config = dict(
    inner_norm=False,
    layers=6,
    width=384,
    steps=19200,
    epochs=149.8,
)
Rows from block 2 of a small image diffusion model, named by matrix and row number. Rows with one number belong to one neuron. Each number is 128 + 32 x the weight over its row's rms, rounded and kept within 0 to 255. All counts start at 0. Numbers have three digits each.
After each neuron's rows are labels from the 100 images, of 14848 (inputs lightly noised), where the neuron reaches its highest value: "responds to" is what is common among them. Only what is clearly more common there than usual is listed. The data: retinal OCT scans (Kermany 2017).
# fc1: MLP up (model.blocks.2.mlp.fc1.weight, 1536x384), inputs 0-76
# fc2: MLP down (model.blocks.2.mlp.fc2.weight, 384x1536, transposed), outputs 0-76

fc1.367:095131164160099112131132153125155057121100134106164118114154149132131175104078139159157137135133140094147194133129170138108083104170160178118170111152203113161120130144160157096075060127112103166112094184191085126235124083123091134
fc2.367:150127042167127126177122117159105143125132119165103061074139128124112113177105181129101083126113126126144095116174122144120114156181161116126123145183147144102069110194120142178119121118164132099105147085151075135182114171124067138
responds to: finding: diabetic macular edema

fc1.287:121154133205152103108104157159075123158138130179178168178063118122125113139075152112116147135093139112142123049150162094043083222129205177179126144146112122128135097128114157088140133146141114087151079141109145160168154135098087112
fc2.287:121155163179085137141153130127182115166090122081167147135166119183137159118177146157137126127095115148177134060141142147090074081124078096202132166124129108134085205116083118077137142090107137140157145116065079132073178121124154122
responds to: finding: diabetic macular edema

fc1.397:119184121109112098167164123076063110119161088124158135073141173092103182163166068079108110135102177137088089169135137143168114101119162124149214129106119137119128149124155104125154120130134150105120145121124082130102118164130197156
fc2.397:132107172096125159106120113130128107143132148156097140127129117029146152137192078115113157117070059109135084130138124146158150138175136131157067182131095124141085128126082117186147138123159144205124111102163141108142146147149082088
responds to: finding: normal

fc1.145:119115160086114068150210167132110130108062137125073192174143131141139172135097160108172152084127096128152142119146143182120123214092133122144140077149135171120214083115116184138091151134122096138134160126122094172114092114191146173
fc2.145:115169207072153145102098152095034121130157139160086150147092165132150132104104191092102142138122133103071130115074134090157177058122146101120091153176152156160167142175141172091139169178078120107136118170162116154150084141122105072
responds to: finding: normal

fc1.391:108153147099224087174165128122164109141115124149096131154111143163126119123156158058057113123112125156166136125129101074131047152147099152142085098155141112132107220151127091086094075175152052126186103164172126103155086125179189138
fc2.391:181114114072051156109113097102127089135136120103094107097147077139114095132142134179204112157080127140092057149124121152126138052102213114121137110127141150091097090043131056120104155111091137128181129190169094142146089119132131073
responds to: finding: diabetic macular edema

fc1.27:116076140164130160054134109155170085110171158157124038091070173143117140144150137176156102213136120086129098134110114175056100075143186158085148175157158129164137141193120103152127074150146127128173156129104116133094106147125154112
fc2.27:165165138147099144077138150139132145030089151107150081160157091120107106123137185126115105085112122097095146086114104162144141154131109171098142162095121120139138158136079104047154094109086124150116095117070095142150072084080085115
responds to: finding: diabetic macular edema

fc1.338:187160127136187100123164134116079114082162127071060150162088095100118104118103117187203159077102163130100066128089142113092182123120100152208134127135128085128147208116068083142117092153104123107099088117093178098157085066134125169
fc2.338:185092126145057165111114144140162124108137123163047132140133116116101126124102112091079116185092111115127108100116121128127148143146144090192111107132160083091191076129045091162088115100076130179112129127085077164120129170143145151
responds to: finding: diabetic macular edema

fc1.722:115070150149153168155132106138102142171155204079187081171164137152084167062088156088160118149094093129118169168111143132170069175153096112085168151114114107125139169150126105145104158110170113165099074105131151098089164083079096133
fc2.722:071140118142158094168148081140198146153116110200149093104113124175092116090156127145127140099113140137158093156157119125115105151099124168157134132090111049101167112130137073105135072149169109071086121113072088093183117095155159087
responds to: finding: diabetic macular edema

fc1.105:153069139101083092161191114139103107125127138134077151099150145173095132139170143088193136129136109049146180146116162142114133129112115051114099118174051116138188215078145100146122062095090115103176097135179117132123154142127135128
fc2.105:125156171150124155142104142155132136068127111125099146211099148144120140107162162139059077148165159239099122135114124123129090090142125161122211108110164087123165096085136182147177119175153083163093129141146149086129158129148167137
responds to: finding: diabetic macular edema

fc1.303:106154089087121112122095119163135101139111136081173084113129193114188134135108102133116160184110156123136100115095164147116092106157095084074112150115098190099131067120114210130055106095128110140186132161137124088088146157162168167
fc2.303:117176110104117127141117090147153135090043199130135150164082030132108108112039175098085113176101174127139077118163091163081152160105125202143139113118121202169205184103098138095172156167142107118173157100161123142127200143123158117
responds to: finding: diabetic macular edema

fc1.343:115169127112075163169108120102138127164082141213041123150102104124173111167139164141159129092116119204146132115134157120094189105128137159111183125128133125153144194135087114108065129126163132095080108130084162130139166107168202166
fc2.343:067082143114175134124107106166183112205143136044067094162166163195147086152132153124156085156094142060123071128118165096087102126080094092118086117122098116091126080164121143091100180128121145170083131167097115106164138092102121217
responds to: finding: normal

fc1.696:127154108109132135174099103138114113147144157104126122125099162159148126108140155171224159128182206165093140107146147174146168126138148146116065161143067117143154129114125113104122162105168094130088164128179103115113115172080137094
fc2.696:163139110129155104126140109139125082138073074221160155085115128160122088136122168119052164077170096129126104088110090146134082129144098125114190142134163129091091165114094155150105113097107123118140069179172130098150132107188152197
responds to: finding: diabetic macular edema

fc1.640:061104117138097156108123175125083122161063157111151167122143113151136104173076124062107155161115158119127117070167087063119145158140116159117087179115099135174148173124130113104100121119134118113146084108146078130100062094082117095
fc2.640:065133085149137098115106119133165160125123112131149164100109177083147104124095112167139093070089074124158159027185076160099130129102117081112154157136144109052116098089125067080134131111108116147130156127108168137147084106127156205
responds to: finding: diabetic macular edema

fc1.608:153073168078148177125106085110155096121133105050065148126090160173168169045134176136101145145179166195133165136142094099148077200126125149158130154211119122132118125165151121087112125214193158137109105129172093117175129153127064108
fc2.608:150183180093116127128183076110104120166137120169087141126174068159133141135171193111108131090163067112125173143170078170195137072149126093126164132059110087158157100159172109058073113111179131140163170104124166116174111109142190134
responds to: finding: diabetic macular edema

fc1.460:118132106097119146082123163104126121154133096117144122139129108153150143114155102152162130155111183098097101163113135146143213079149078126219144117104130187103124056120146139136047165179140116150194118136090143155126138139113151069
fc2.460:117061115066118163117138137097125161131091089178125172125147211108146123164115074081074172126047067167121127147102097139115094145141118054162132134088136081162137180149103188117143128134186143123194131107127103135131114146100122108
responds to: finding: normal

fc1.61:156116105173191141129168130134147112122116130208113186064131122104163092151148134134105168166189188151132116100129157141177156128087100093102159114103149157168160153174103118089166196117097131148170185128140124177165117125140109105
fc2.61:163188092177179104082157157128105117132108138154051111119132167143099081105154141108181147142126117117107119131104142103188159123069141095176069192155146109193141109112163102162069111189087131148129104148126093115134088118165120191
responds to: finding: normal

fc1.337:130187161082160124106140185114127139105135108071110138096135141110117179122118149130112118117121117133075138159111131081155116101137109152185206109093146190177186165162104101127104141151123146101147124163070143084146196122132111146
fc2.337:139097108047145160122128084114116149133197150106108126194100093107151091083118113092092118148181148114174117109126133144116128058088135120140213201115132139116067153167167109080143160170194124089143078120120119082159092116050188166
responds to: finding: normal

fc1.456:177139074132121136127142133177150108123124120113132150129133150068184140126119169092103184142106172083106194133109172189142168133139154170160154131166177129113158185115129148130141177171100112165068108156111161155139145111172132109
fc2.456:145204144144211111112152116096110119148102160154108109125147086144174122121109117136104112083088160127153151149128117148131150157095123153134136146104137119150119103204094135128108146103163081129048205184123139120127105137220093161
responds to: finding: normal

fc1.744:147185151194153136092039163154128132113152068160119074118085111122095082105171104086137072119131123111162162114133133076129133150149156147170099093104118123112164110044170136167167115154075142130116158134151151130105168095144109144
fc2.744:141131178167102134133130193150180103150127170078133088136186131157122097116154138145132137120148106097048146148201137162130135098124114128154152101117099177130129091132168154135178148109066134105139087182172126165157177143131137166
responds to: finding: diabetic macular edema

fc1.182:115096099057169144159157121076133164114103100098137148048117181084139161167102116125112144117123166135179126170147094144137180094140149139143140150111138128164101117138191151134102091149123131150112183167145129165135091155054055163
fc2.182:080084131164065145156154121133107156073064190118136124126114140097170142120095173130140108135086177153103135095132130172072153169088122175093154150137109166189096144151136169142114181092133092075129149074206147091107090089106176101
responds to: finding: normal

fc1.657:129137159154129138124124149159139064178118080142118092122133071114081115108070184136151142159155111148153123083141168159149166180122117165123158115122147144106084131063114070139156087078167170181126155184188100090093202108127116157
fc2.657:166144147126167114138128180134087155088081146076136132165110135107154074103149078113121120180121196066133178094169138161136120094073133172092105180110160158082145019159130110114125133153080143128097130150123141187160147133162086151
responds to: finding: diabetic macular edema

fc1.339:098124122121127085077170128116086172124123137129094187101128165129127142096093161110130097135144108076108165091109143165125146091112124185164179119161098133133140128115056154124092069070102142126144097147123079117144120099132164117
fc2.339:123149107171174086129144156135113114078180169117133162071151098117083094056118153152093127141161145167128129113135140122124109200152133197088117133137119143128139103132099122143120109092108119088134168113090103142157209114157139154
responds to: finding: normal

fc1.155:134095151112129158078100122113082085094146147031124128162165080180129158157108147118126199081195132190110171083123166086109112157114098136143173155156139147104106144094186083158155117082081144149169101134091125187135105096144080188
fc2.155:104098116114115115117149179154096134134087143103124124110165111112140112132138112060165063144077179095110135140129114130140173167163126164117092138145137179125139142136174120107112081111121118206105152158196101086132178073109097189
responds to: finding: diabetic macular edema

fc1.154:142120122098170105150129083081140147160118140135169135061114190122137104130242099188110135123166124069155134187151175142103140056125086131152157166138149124109070170090110150064097157136142145148188064110209088156092185204118154129
fc2.154:114125050094061144083170120123131150143175135121118106155114134143181135166113148083133179183182178142131111170163154155146139165153089141150130198126147049166116108114102106124170120125124133143164121207151097053116195083135115129
responds to: finding: normal

fc1.445:084129134134108081165162113136132110127144107082171083094161159117192150083084113117082106162134150117110071188166132119156070169155152111167126145139073126158096146109137114172089098190075120115153127140161114109138128117111166166
fc2.445:129116122111169170176160095105124129112134084177172112146042142090117115096060063129237138124120073165146144164165114168162148107090118113108104079146151155106096127089155107068128121114065109138122108107140162102110070155102119100
responds to: finding: normal

fc1.478:122055153151147124040069110102150122097146158130127115152145138009133182163153149147129101173103112168109150126118067170109181133173122144147143110120123182149124166143132159078131122144171146129128166121162136166083117123142088125
fc2.478:115121118113196124058070080117107157063193120099137063112023143146113141129121157170115133167119102102117089170167108085141122102192137123150135148141124134099183167124133100174140115127135114125074135104158071137187134069161110071
responds to: finding: diabetic macular edema

fc1.568:160104064177109157128172177109185126184118116144126155118082051120155164025094162129088142116122177102152166136147126132125134146162083120129163098114102121148090074114143075140122132153096051090150160163159101112145129158142158099
fc2.568:151143143115194094132122163149063133135089114124140109139149152109162143096115191169164098194142072125118139150155114150138135141081083198140060134117128152161071118122070138134096142098073101153153119092191115104138198110133093144
responds to: finding: normal

fc1.140:134142098107112105119159105154140122109085140187122104174178119198138193088092106096173101123121118133128138150121164120118126087072141138149075161203075125167129134160110120169130115141144068126146089115155161135172139159139135158
fc2.140:149129107083162103084168130114132155185160168074122131131044124163092141098136138131127129124129153110134054165160153086175108136179159129143174102118190144088164121106117141129167056138120143186063097131148144112149117063138127102
responds to: finding: diabetic macular edema

fc1.340:157076077151155130093124094158185156138116179158213203136106113131118128074087127155089189124155132163050097137150146159134089130123127118122146140135096078080101093135088095130107137139160141090141099177138198170082120151132143105
fc2.340:142122113139149082132119148100094130111154088183124111115159129127152162129129179137126141162162095122197074204122101141133121120100106156146159116126119081127151117122083091116118116103162080141130101153138124115079142102114112119
responds to: finding: normal

fc1.485:135158131147124144163135080128156091126160077156135125146137115126176156151136092184143088081103140094129143140121119123238170138178141093142148120183098055136166125088100082127159100095140118144171114127119135142050128115093119147
fc2.485:129134080076152146058151095141148116088115151112081088079109124121129054170151162220136135076162155146148163185127220113133099142095141090118078159128136127138112098128121147134110132140156113123132092112127184098139107137063091098
responds to: finding: diabetic macular edema

fc1.330:126140099123110228103127100184066119150124146082107127149162147183102178121087107161107139102101129180145123175122075127127139150071107133166104124186124106128093140049141088074059089120117162101183104132176107134116074066157151164
fc2.330:167117116119154065134153128075173091162129136138139122138109153229093168163114134111172085144056157098129132159158122115131132114152119162132158094119143090130134102144113144073105067146149087151129113099162163074160122140120083086
responds to: finding: diabetic macular edema

fc1.84:101134071111114084131134177142129094119049136162144116118127119079135171086143146103110094143127145098131122136135181136135105179131135066109205083120179154114130075128110129141119095149141157150115133071092140079144116191179093095
fc2.84:105096047050137156157116204123096136149097089126203077137060136131095090058185139137131132165081125081133093101149127134123107095139123118133097094110124124171171157203116078143133108096105153084072107205112129140112150130078105138
responds to: finding: normal