A small image diffusion model, trained from scratch: norm layernorm, batches of 384.
Rows from block 2 of a small image diffusion model, named by matrix and row number. Rows with one number belong to one neuron. Each number is 128 + 24 x the weight over its row's rms, rounded and kept within 0 to 255. All counts start at 0.
After each neuron's rows are labels from the 100 images, of 14848 (inputs lightly noised), where the neuron reaches its highest value: "top examples" is what is common among them. Only what is clearly more common there than usual is listed. The data: retinal OCT scans (Kermany 2017).
# fc1: MLP up (model.blocks.2.mlp.fc1.weight, 1536x384), inputs 77-153
# fc2: MLP down (model.blocks.2.mlp.fc2.weight, 384x1536, transposed), outputs 77-153

fc1.633 [134 120 166 137 100 121 190 150 117 160 135 104 156 141 141 139 133 161 133 113 139 103 150 137 129 122 134 107 148 156 114 148 163 106  95 127 168 150 130 140  90 142 127  93 155 162 191 116 133 141 149 131 173 169 121 112 114 145 103 136 146 145 145 133 102 110 123  74 165 121  91 165 124 126 103 112 131]
fc2.633 [127 140 112 126 117 125 153  88 180 160 149 148 118 158 125 105 131 168 158 168 127 119 109 110 136 141 124 107 125 179  87 133 105  79 145 104  83 151  79 125 102 102 122 146 115 113 138 122 115 152 110 167 131 107 168 134 134 181 106 156 130 143 137 102 137 141 148 109 124 185  94 113 114 140 116 176 102]
top examples: finding: choroidal neovascularization

fc1.448 [142 131 154 169 139 151 117 154 162 108 132 143 127 119 126 135 157  95 133 123 110 143 104 156 108 151 123 124  94 139 140 181 125  95  72 117 152 135 126 109 140 120 164 153  85 125 106  95 139 101 121 134  92 157 135 121 139 114 107 124 133 165 112 117  93  94 135 125 128 144 155 134 106 111  98  62 152]
fc2.448 [106 144 115 126 109 139 124 140 127 112 137 103 115 148 141 132 138 149 127 102 139 139 127 130 124 138 132 112 133 143 112  77 126 112 189 154 127 149 129 126 147 134  98 103 137 145  94 141 144 170 125 124 147 112 155 141 155 143 127 111 111 174 115 192 155 190 121 113 117 130 154 147 119 129 114 142 147]
top examples: finding: choroidal neovascularization

fc1.427 [143 130  94 134 141 123  92 149  94 124 148 116 130 146 126 139 139 122 162 106  71 126 143 151 114 114 132 111  62 158 123 119  91 138 117 130 130 180  79 123 130 137 114 119 133 146 174 153 130  99 112 144 145 127 108 132 154 113 146 125  87 127 159 141 102 134 108 125 169 111 136 126  85  73 102 149 171]
fc2.427 [123 168 140 123 112 136  88 101 122 111 118 122 110 157 106 102 122 121 154 135 181  89 108  92 114 123 147 125 118 142 115 102  85 145 180 179 118 111 137 100 114  89 143 159 133 124 171  83 142 120 145 130 145 116 120 128  62 126 134 116  99 132 117 128 138 135 152  99 137 112 114 114  99 111 111  91 108]
top examples: finding: normal

fc1.531 [136 107  86 150 110 160 148  85  63 135 108 100  84 125 108 129 139 118 126  93 137 151 138 123 117 144 127 140 117 107 110  96 152 140 152 102 119 124 154 130 137 141 109 110 136 138 143 171 110  89 136 141 118 135 106  63 149 126 131  83 118 123 136 116  90 154 154 133  88 107 108 142 134 162 120  45 139]
fc2.531 [135 159 148 106 160 110 141 171 128 144  80 140  84 128 119 119 104 123 134 135 157 139 128 166 110 124 114 158 146 130 135 141 132 146  88 105 107 116 156 174 118 151 152 144 116 134 103 121 153 158 115 158 139 118 162 184 121 139 163 136  90 113 161 139 138 118 142 128 135 159 129  91 106 126 102 176 126]
top examples: finding: diabetic macular edema

fc1.68 [ 69 127 119 139 115 148 134 135 115 100 148 130 132 137 152 151 165 120 164 122 118 128 120 130  70 115 118 149  99 125 129 120 104 143  99 167  64 151 115 191 128 151 137 110 100 133 137 128 108 127  96 151 169 119  99 125 143 113 124  70 138 106 117 127 123  85  95 105 126 125  84  86 104 148 167 151 151]
fc2.68 [114 133  78 133 149 160 155 159 109 104  99 126  71 144 112 126 145 130 129  92 126 131 132 117 182 111 140 145 150 153 156 125 114 162 134 156 121 117 135 166 171 138 119 144 136 124 156 120 127 176 115 112 136 127 111 111 118 112 125 149 140 174 150 157 114  99 101 129 140 116  91 128  97 153 109  92 142]
top examples: finding: choroidal neovascularization

fc1.463 [116 129 128 108  83 146 171 142  63 152 145 178 119 120 143 154 110 117 127 120 123 117 160 116 110 146 169 135 138 104 114 121 139 142 134 150 151 129 126 180 160 148 130 146 142 119 136 105 165  95 108 105 111 170  96 115 127  98 112 139 114  95 139 114 136 133 163 101 154 156 119 106 109  99 147 143 147]
fc2.463 [ 99 109 133 116 151 121 148 105  87  87 181 128 133 125  84 127 104 152 139 125 124 126 145 138  95 109 137 112 131 106 118 142 135 119 127 130  94 126 128 114 134 110 127 125 116 135 136 173 107 123 150 109 112  71 139 119 132  93 136 112 127 108 110 128 127 121 115 112 134 156  97 112 116 147  96  79 101]
top examples: finding: choroidal neovascularization

fc1.381 [124 112 116 107 140 133 156 147 131 132 154 179 118 142 113 132 160 109 142 140 121 115 149 142 162 141 156 130 152 107 121 129 113 113 166 144 128 123  95 148 153 167 125  95 139 136 143 118 158 132 159  98 122  94 162 151 131 100 121 142 117 161 122 169 129 116 151 159 147 113 121 111 137 130 144 126 109]
fc2.381 [141 158 129 119 147  86 109 134 121 155 155 115 114 150 128 118  83 107 110 139 126  89 147 120 139 108 106 128 114 105 128  88 121  66  85  93 111 142 110 146 115 112 105 162 101 125 109 113  99 165 130  81 113 141 137 119  99 101 155 143 154 130 137 128 140 143 117 129 122 155 138 145 138  89  99 125 132]
top examples: finding: choroidal neovascularization

fc1.502 [136 164 105 124 120 107 122 145 122  76  88 114  95 196 130 142 116 170 108 163 106 138 133 105 180 126 116 113 109 172 143 123 148 110 149  83 158 130 116 123 126 107 149 101 157 118 116 134  89 117 143 125 123 128 150 167 107 146 140 121 149 142 140 105 118 111 128 133 144 135 140 138 126 123 150 113 117]
fc2.502 [ 79 143 186 121 125 131 127 164 139 164  66 129 109 108 173 140 151 131 134 125 118 132 156 130 146  91 131 120 141 133 129 130 139 147 146 121 131 130 115 116 129 118 104 153 112 130  96 127 143  99  76 131 138 119 118 129 123 142 124 126  96 138 127 190 135 144 112 147 113 129 106 119  83 125  92  84 131]
top examples: finding: diabetic macular edema

fc1.163 [126 154 128 142 135 112 160 193 107 125 133 139 136 147 163 157 138 118 156 128 141 144  95 163 172 166  96 168 147 157  99  87 101 107 107  89 110  97 157 153 113 139  62 110 135 133 147 114 141 134 137 132 142 130 139  94 146 198 111 102 121 135 103 126 136 149 137 124 121 112 130 108 166 137 133  98 126]
fc2.163 [129 114 181 143 121 118 122  78 127 125 125 124 137 114  97 171 108 137 124 122 141 129  67 119 127 139 146 178 148 121 160 183 176 163  82 149 140 135 142 128  89 132 168 115 113 133 151 137  86 112 159 135 112 108 118 152 167 161 141 148 119 143 123 100 120 122 135 142 103  68 147 118 149  93 130 151 113]
top examples: finding: diabetic macular edema

fc1.152 [155 125  98 141 110 140 106 157 120 127 136 133 121 144 110 116 134 140 125 131 117 138 105 129  95 119 133  75 120 136 108 151 159  74 148 155 130 152 111 136 152 128 108 128  88 158 115 119 145 113 129 124 125 108 139 119 140 111 147 139 124 156 135 123 145 134 139 116 123  81  94 106 137 137 114 111 149]
fc2.152 [122 145 171 157 101 134 136 129 143 119  96 127 113 155 119 147 143  97 119  62 175 134 114  96 166 113 113  61 110 161 117 112  73 155 139 195 127 143 121 120  91 155 149  95 135 117 146 110 158 142 135 158 135 101 145 116  69 130 158 111 106 130 114 107 144 122 167  89 129  95 123  92 124  99 118 112 128]
top examples: finding: normal

fc1.702 [112 160 122 144 127  92 140 114  71 148 151 119 130  93 122  92 100 110 137 125 141  97 124 114  69 117  88 111 148 175 119 173  76 123 105 114 144 177 113 166 109 139 123 123 164 140  96 137 151 139 151 128  96 143 175 139 163 154 130 129 114 109 100 123 125 125 149 144  92 141 167  98 147 153 128 145 115]
fc2.702 [143 125 121 169 143  89 129 143 136 111 158 116 134 153 183 114 101 141 100 184 153 123 180  86 148 120 142 120 128 130 146 132 128 139 136 147 122  82 151 132 128 151 145 128 122 121 114 118 149 119 117 113 142  90 103 162 139 124 135 151 160 133 102 129 124 131 139 107 141 113 145 111 108 108  19 146 161]
top examples: finding: choroidal neovascularization; finding: diabetic macular edema

fc1.664 [142 129 147  70  94 105 140 102 172 167 110 134  88 106 139 126 147 140 113  91 109 129  97 178 107 131 149 144 124 142 199 111 154 123 113 117 130 164 116 146 141  84 162 169 138 135 116 105 126 148 116 139 123 144 140  96 148 128 157 139 184 136 147 121 142 151 133 141 101  97 101 112 129 124 101 141 158]
fc2.664 [ 93 148 167  59 117 103  98 141 150 149 107 100 143 115 136 150 146 126  92 127 110 135 162 127 125 124 109 119 151  93 139  78  80 116 143 135 121 125 166 124 125 134  92 188 143 132  97 181 108 120 151 119  87 146 114 137  85 126 146 107 118 116 124 124 135 119 146  91 118 149 116 122 118 123 114 147  93]
top examples: finding: normal

fc1.629 [123  55 126 111 151 115 144 102 182  74 134 129  76 133 100 107 144 158 205  97 146 111 110 161 112 181 120 113 110 117 114 137 141 156 157 108 111 162  98 126 142 130 110  77 147 116 136  99 127 126 119 149 108 123  88 133 160 113 152 105 113 141 150 128 131 130 125 116  81 144 152 132 115 126 115 119 135]
fc2.629 [ 99 196  92 113 152 110 116  73 119  93 105 141 150 135 100  97 126 144  96 144 129 174 108 165 159 157 124 152  82 111 142 152 174 107 118 123 130 173 138 147 103 114  79  98 149 115 141 128 128 106 128 144 134 117  92 135 100 121 155 161 119 134 112 125 119 173 160 132  90 110 130 121 124 137 154 150 112]
top examples: finding: choroidal neovascularization

fc1.364 [ 60 134 146 137 170 118  90 138 128 188 136 121 126  80 117 133  90 107  88 115 126 116 103 107 151 130 169 121 123 114 192 124 139 101 119  93 118 147 106 148 103 110 115 162 131 164 145 176 112 116 149 136 144 140  81 149 121 151  93 122 159 134 140 113 124 122 180 107 148 123 145 122 169 133 108 113 162]
fc2.364 [125 144 127 134  92 120 117  59 138 151 106 122 115 108 152 121 122 118 151 127 125 110 116 103  96 143 119 173 111 113 103  89  98 124 109  93 119  80 126 155 119  93 112 126 132 139 120 121 113 125 200 144 146 165 108 120 125  82 103 159 126 141 146 156 139 155 114 148 129  47 145  97 138 186 142 130 131]
top examples: finding: normal

fc1.562 [128 138 108 136 119 113 132  89 134 150 144 151 136  97 153  97 149  68 155  96 143 110 112 117 166 135 112 110 136 123 102 137  96  81 161 150 128 154 123 107 101 121  86 114 126 117 150 110 114 115 156 108 117 145 104 168 163 106 117  87 168 163 133 124 108 173 130 124 130 104  98 149 154 134 171 166 156]
fc2.562 [122 137 135 124 127  93 127 169 154 137 129 128  80 148  88  72 102 205  97 168 145 141 130 114 147 138  98 135 123 147 167 107 144 100 114 133 106 134 145 176 191  99 151 124 126 128 113 172 122 137 112 129  85 125 125 105 139 151 107 135 134 145 125 113 156 144 140 107 126 122  84 147 153 142 114  93  91]
top examples: finding: diabetic macular edema

fc1.145 [127 106 126 116 131  86 117  91 101 122 148  93 121 103 150 136 131 130 109 150 131 124 114 146  85 132  90 125  91 151 148  98 153 100 167 120 134 141  73 103 138 107 161 177 109 122 131 146 120 171 122  94 111 126 101 137 121 135 139 122 113 104 108 102  91  94 114 112 130 100 143 102 165 169 131  91 125]
fc2.145 [117 158 123 129 119 133 137 151 149 132 154 147 113 118 103 127 146 136 161 111 125 134 107 141  75 119 132 139 120 132 112 120 123 157  96 103 119 174 108 120 125 136  67 104 141 154 117 141 127 129 154  76 121 163 101 117  99 113 138 130 160 110 114 145 159 139 118 131 108  90 155 114 132 111 131 124  95]
top examples: finding: normal