Weights of a small image diffusion model: 19200 steps, batches of 384.
Rows from block 2, named by matrix and row number. Each number is 128 + 24 x the weight over the matrix's rms, rounded and kept within 0 to 255. All counts start at 0. Numbers have three digits each.
# ada: adaLN modulation (shift, scale and gate of each sublayer stacked) (model.blocks.2.ada.weight, 2304x192), inputs 96-191
ada.1968:149136117115138179132099126133148101134141121135111120127171122131146107122116153138152126114113128113128130136121120121148126142141107118149128084128130105122126086117115127127177118112134130154114141113133115117113115116100148150096161113108108147102153158149136103144161130119111142156
ada.1969:137143127112131130120127103124130115125117135133146129121133126140136109102124132124113123145138131146113164125131137118145145121119133145134119118131137132140122134132141132102114098135139142142137126116142127114131120108142120128132164137131120112145124125108110154131121136125132120133
ada.1970:113139125130148119125103108144112115118134123137127134115139127101127118144123106142130124120118132133153130127110127135103125124140103093113124119138118136159118123142123133111149139127125112129104127132116171136115140154119128132126109124124114125117150119127147116146118138140116147142
ada.1971:131118130128111124147141134138147150126112172111159107116128119141124106134119145126137130126120134147136144146157129122136137130121167156151136133138103095108114166133152142126142118138123106121191105118127130131149114107126138139158119118165119124101130144119152170076143125140146128102
ada.1972:110141113115156111137113115094157118138146161119106118135135119100111085130128147121073139186146130129153118136131137090106095131101110101147132132144168096112116206123075133132091135157141132100131130110164108131072126107176123142129071100114164156121104136126130162090124115118152132133
ada.1973:102134158113149222125106130135145191095109111110173125156111104090146114122116137171121124099122142147151088170064122143144104130122088052106095127133134100098156104139141088131135106122151061150156127116122092155120111143120144101132133115137125116110101098124111116106170138095106138144
ada.1974:125129103113148098109101116136104136079136154133130142126150128133128140123132150133134149128127151107121116143117113104140102126139126078099170146112124136116122111115128115116145137087120109094101162126099122109102127142141111139130114128147177114164099131123120127127104144126121124097
ada.1975:142155137118082150142134118124130127104145145118111126115106126109107138133162144165129126145132105126127138135123134151130178136136134150119146112157132138132131098132137176154149128153153122132126123132142123136138141126126137120112137128128129161110171135113139122127138117130165157133
ada.1976:119106106100125177078123099166093122150136105117170119151149147105122114106176134174147115127127116121079124136128157145126166132141155154147084136135112140132154135150136127156136124118158120147143134131131112172122131100135111092134170138147106138096159120104104114109131126098110134127
ada.1977:109120119127104132135118125138138117094123128086129148133128133128133121139137159120110155124134120101121120096103108120164108159128128133146112133136145119103131110121147133111155139099076099143155087106177154133121109109063140142125163161128134141109134140139153108136093102129108110149
ada.1978:135124143144117128133140105110142155126150117165138140126132080126124098112138137167095115116131106154149113129117115149115102103099107133137140167130103143131118134121109135126155102122142156107133145119126114128137150106115112117167146141092140105090166107146116134072112141129121126164
ada.1979:108157097099130146145113114143124138106122113119130108123128142131127108112122144130117166112127133109138099131139133128140110122133113093119125152113097131133120139140134147107115104117133119113098137122109119128115145130094105118157122110143113140104126137125139135129128120132131113138
ada.1980:120170161136143139148149120122140131134129148110112126131098137161124121118132142126135117139120126141130117185127146150127136100098138128096103124144140135128122137153095149138104117109117134108110110118172095132138084114139157113119130137130126146106131151138145149131111139127123137138
ada.1981:189134158134145100133138122166157200150121105135135140154156134129133105135104141120136141119129136137201109120148191111103071081149129091156138098117153121120094126108102162118133106112132141169108129079144125155077108107157113129156128109121150112142143147135134105141125165143138106139
ada.1982:120079113139118070091122123124114084160130107120118106123115132110123139158121122101119127136112146124140115069146113115143095130109128158147117129140136113144133138124135146132126144103090134133146141094149164129134144105112150132098117138139122144136121124150136112156108077118126141127
ada.1983:128095134109128110124116138123118122124123130126114140147141123142146117128130167119129130119137134148131154146127133114121109135156094111139120136118110147110107132115127148129112131121129117142129135138126132122099122106143126134128087123150130149141136124144156153138114116141129146127
ada.1984:145077137110104132115126132143133148124133126167142169140124090136168165115115114107155110117153119131147159192130144114109127184158120113113105143153129139155149091147130117158141097115166105145121148161109145112134109118144123110116063170167149110100104134163116169184142116127105110125
ada.1985:127100148133116139152140155133139109137149133141147139109124127139134144138112147121118121131097160143122168144148125147126139134149144192151139149167132147145132091137137153172152125147114149123152113126115155121161111119117172147110127098121156108133154142159146126113121125117138121109
ada.1986:127150099110146158130099150135121152157142123155116148119144142111112113136147114175159113101119170137149134162151113142120138105160114051103155125113123156096110078152149135156145111099178137132128204163120110184136145135137163141152057139184135145137092156097136121170139172107149130125
ada.1987:158116142136140129096140123124128104140165163117113119151132094150120138147142135103107121150107129143158152119127119132112086131083112125106085148127168103108128159126085151103145150156143072138155070163101156143110130128115105121123149120085146147125090183119141125151151104160109105137
ada.1988:115118063124160118120136139135110108144126126129108128143139142114165129165117133129116118136141111111120085146092124147092119146109138145105124159152144114124118120148117133105121115142132081124140120084132104130117129119117074152090153123155128133102134158138153128111140118119127107097
ada.1989:069137139124082105121079109106124134161124146152109132094109118140151117098146124131132110153137116124118165147158185158109129130115135128095137141119129128093136166104146127149130111158117123118107132125134114151135120159126165129129084127098189138124100102101134129169153140157113140080
ada.1990:119127139109126123119101130143122126123113130113161135136171114149134123121152113133118123091103167118113100120093111109141120170119120087120118081139135137128101110136107152123160119118155121123122175168124112128111106130153116136143087133150132142127104150087131099131123126145141132112
ada.1991:128136115133136104121122103133151139126136152112116108106124129114126156149133131121138136122149119133089134133118151129127123114133130111132131121121128148123165120148115152122120156152143140107126131158123117101141123141148146128129101128137141120117122127122147107132121120141104118114
ada.1992:145146162111136171130122130114127119130130117105111097132140157092137134160184105076130106146115115138134120115060117123123120135136145138160134138086161126113115163107122101113116125165152099132106102143136120158155115162127111137134192123124172152111149113145148149091140133100123161137
ada.1993:117131141154127126167142143106130183100068109159104158145098126143163104120110139125148115122128155148103128118170127122127152187214118104126096116160120145133128139115099140155125095157137133143078197115095119143106105085135114123176019081149127130166121176095130142142131170137137138144
ada.1994:122105114151121090110122142105130101115112157149112118158125147145109108137142150148124088139120110101156145149124129166144100128140096118125119136107110111113141157130145134170096133134130156105117102131115087131114100135117136141127160110124130104127094112110119122125133139141108118086
ada.1995:172100096102140077146121124169111128166111145125131137130142136124130102126141164137136109126111107145161156190144154146156117132157132163135144124138169111149161154124120142140101149084153185141127200118168155136109112124154129134146088148128109114105156150121117142133093125165114100106
ada.1996:037104131163155202059097144101105144095117161109183165096133126093129088121083120162110159148152144158146124121184078133081151131119125160112140120143164101108116162128119046176133128131088170177109149152091146131069148158106093155122096070131152171145100144134143134116121147147131108163
ada.1997:141148151132133156117131111110113129135136116123138118127115133120133121114132129134130119144145137123125117118119135149097126134105149152134103140113139111113143115131140128107134107138140143102137132131112133133147136135138127120122190116116125148119114127116150124124127099137123121143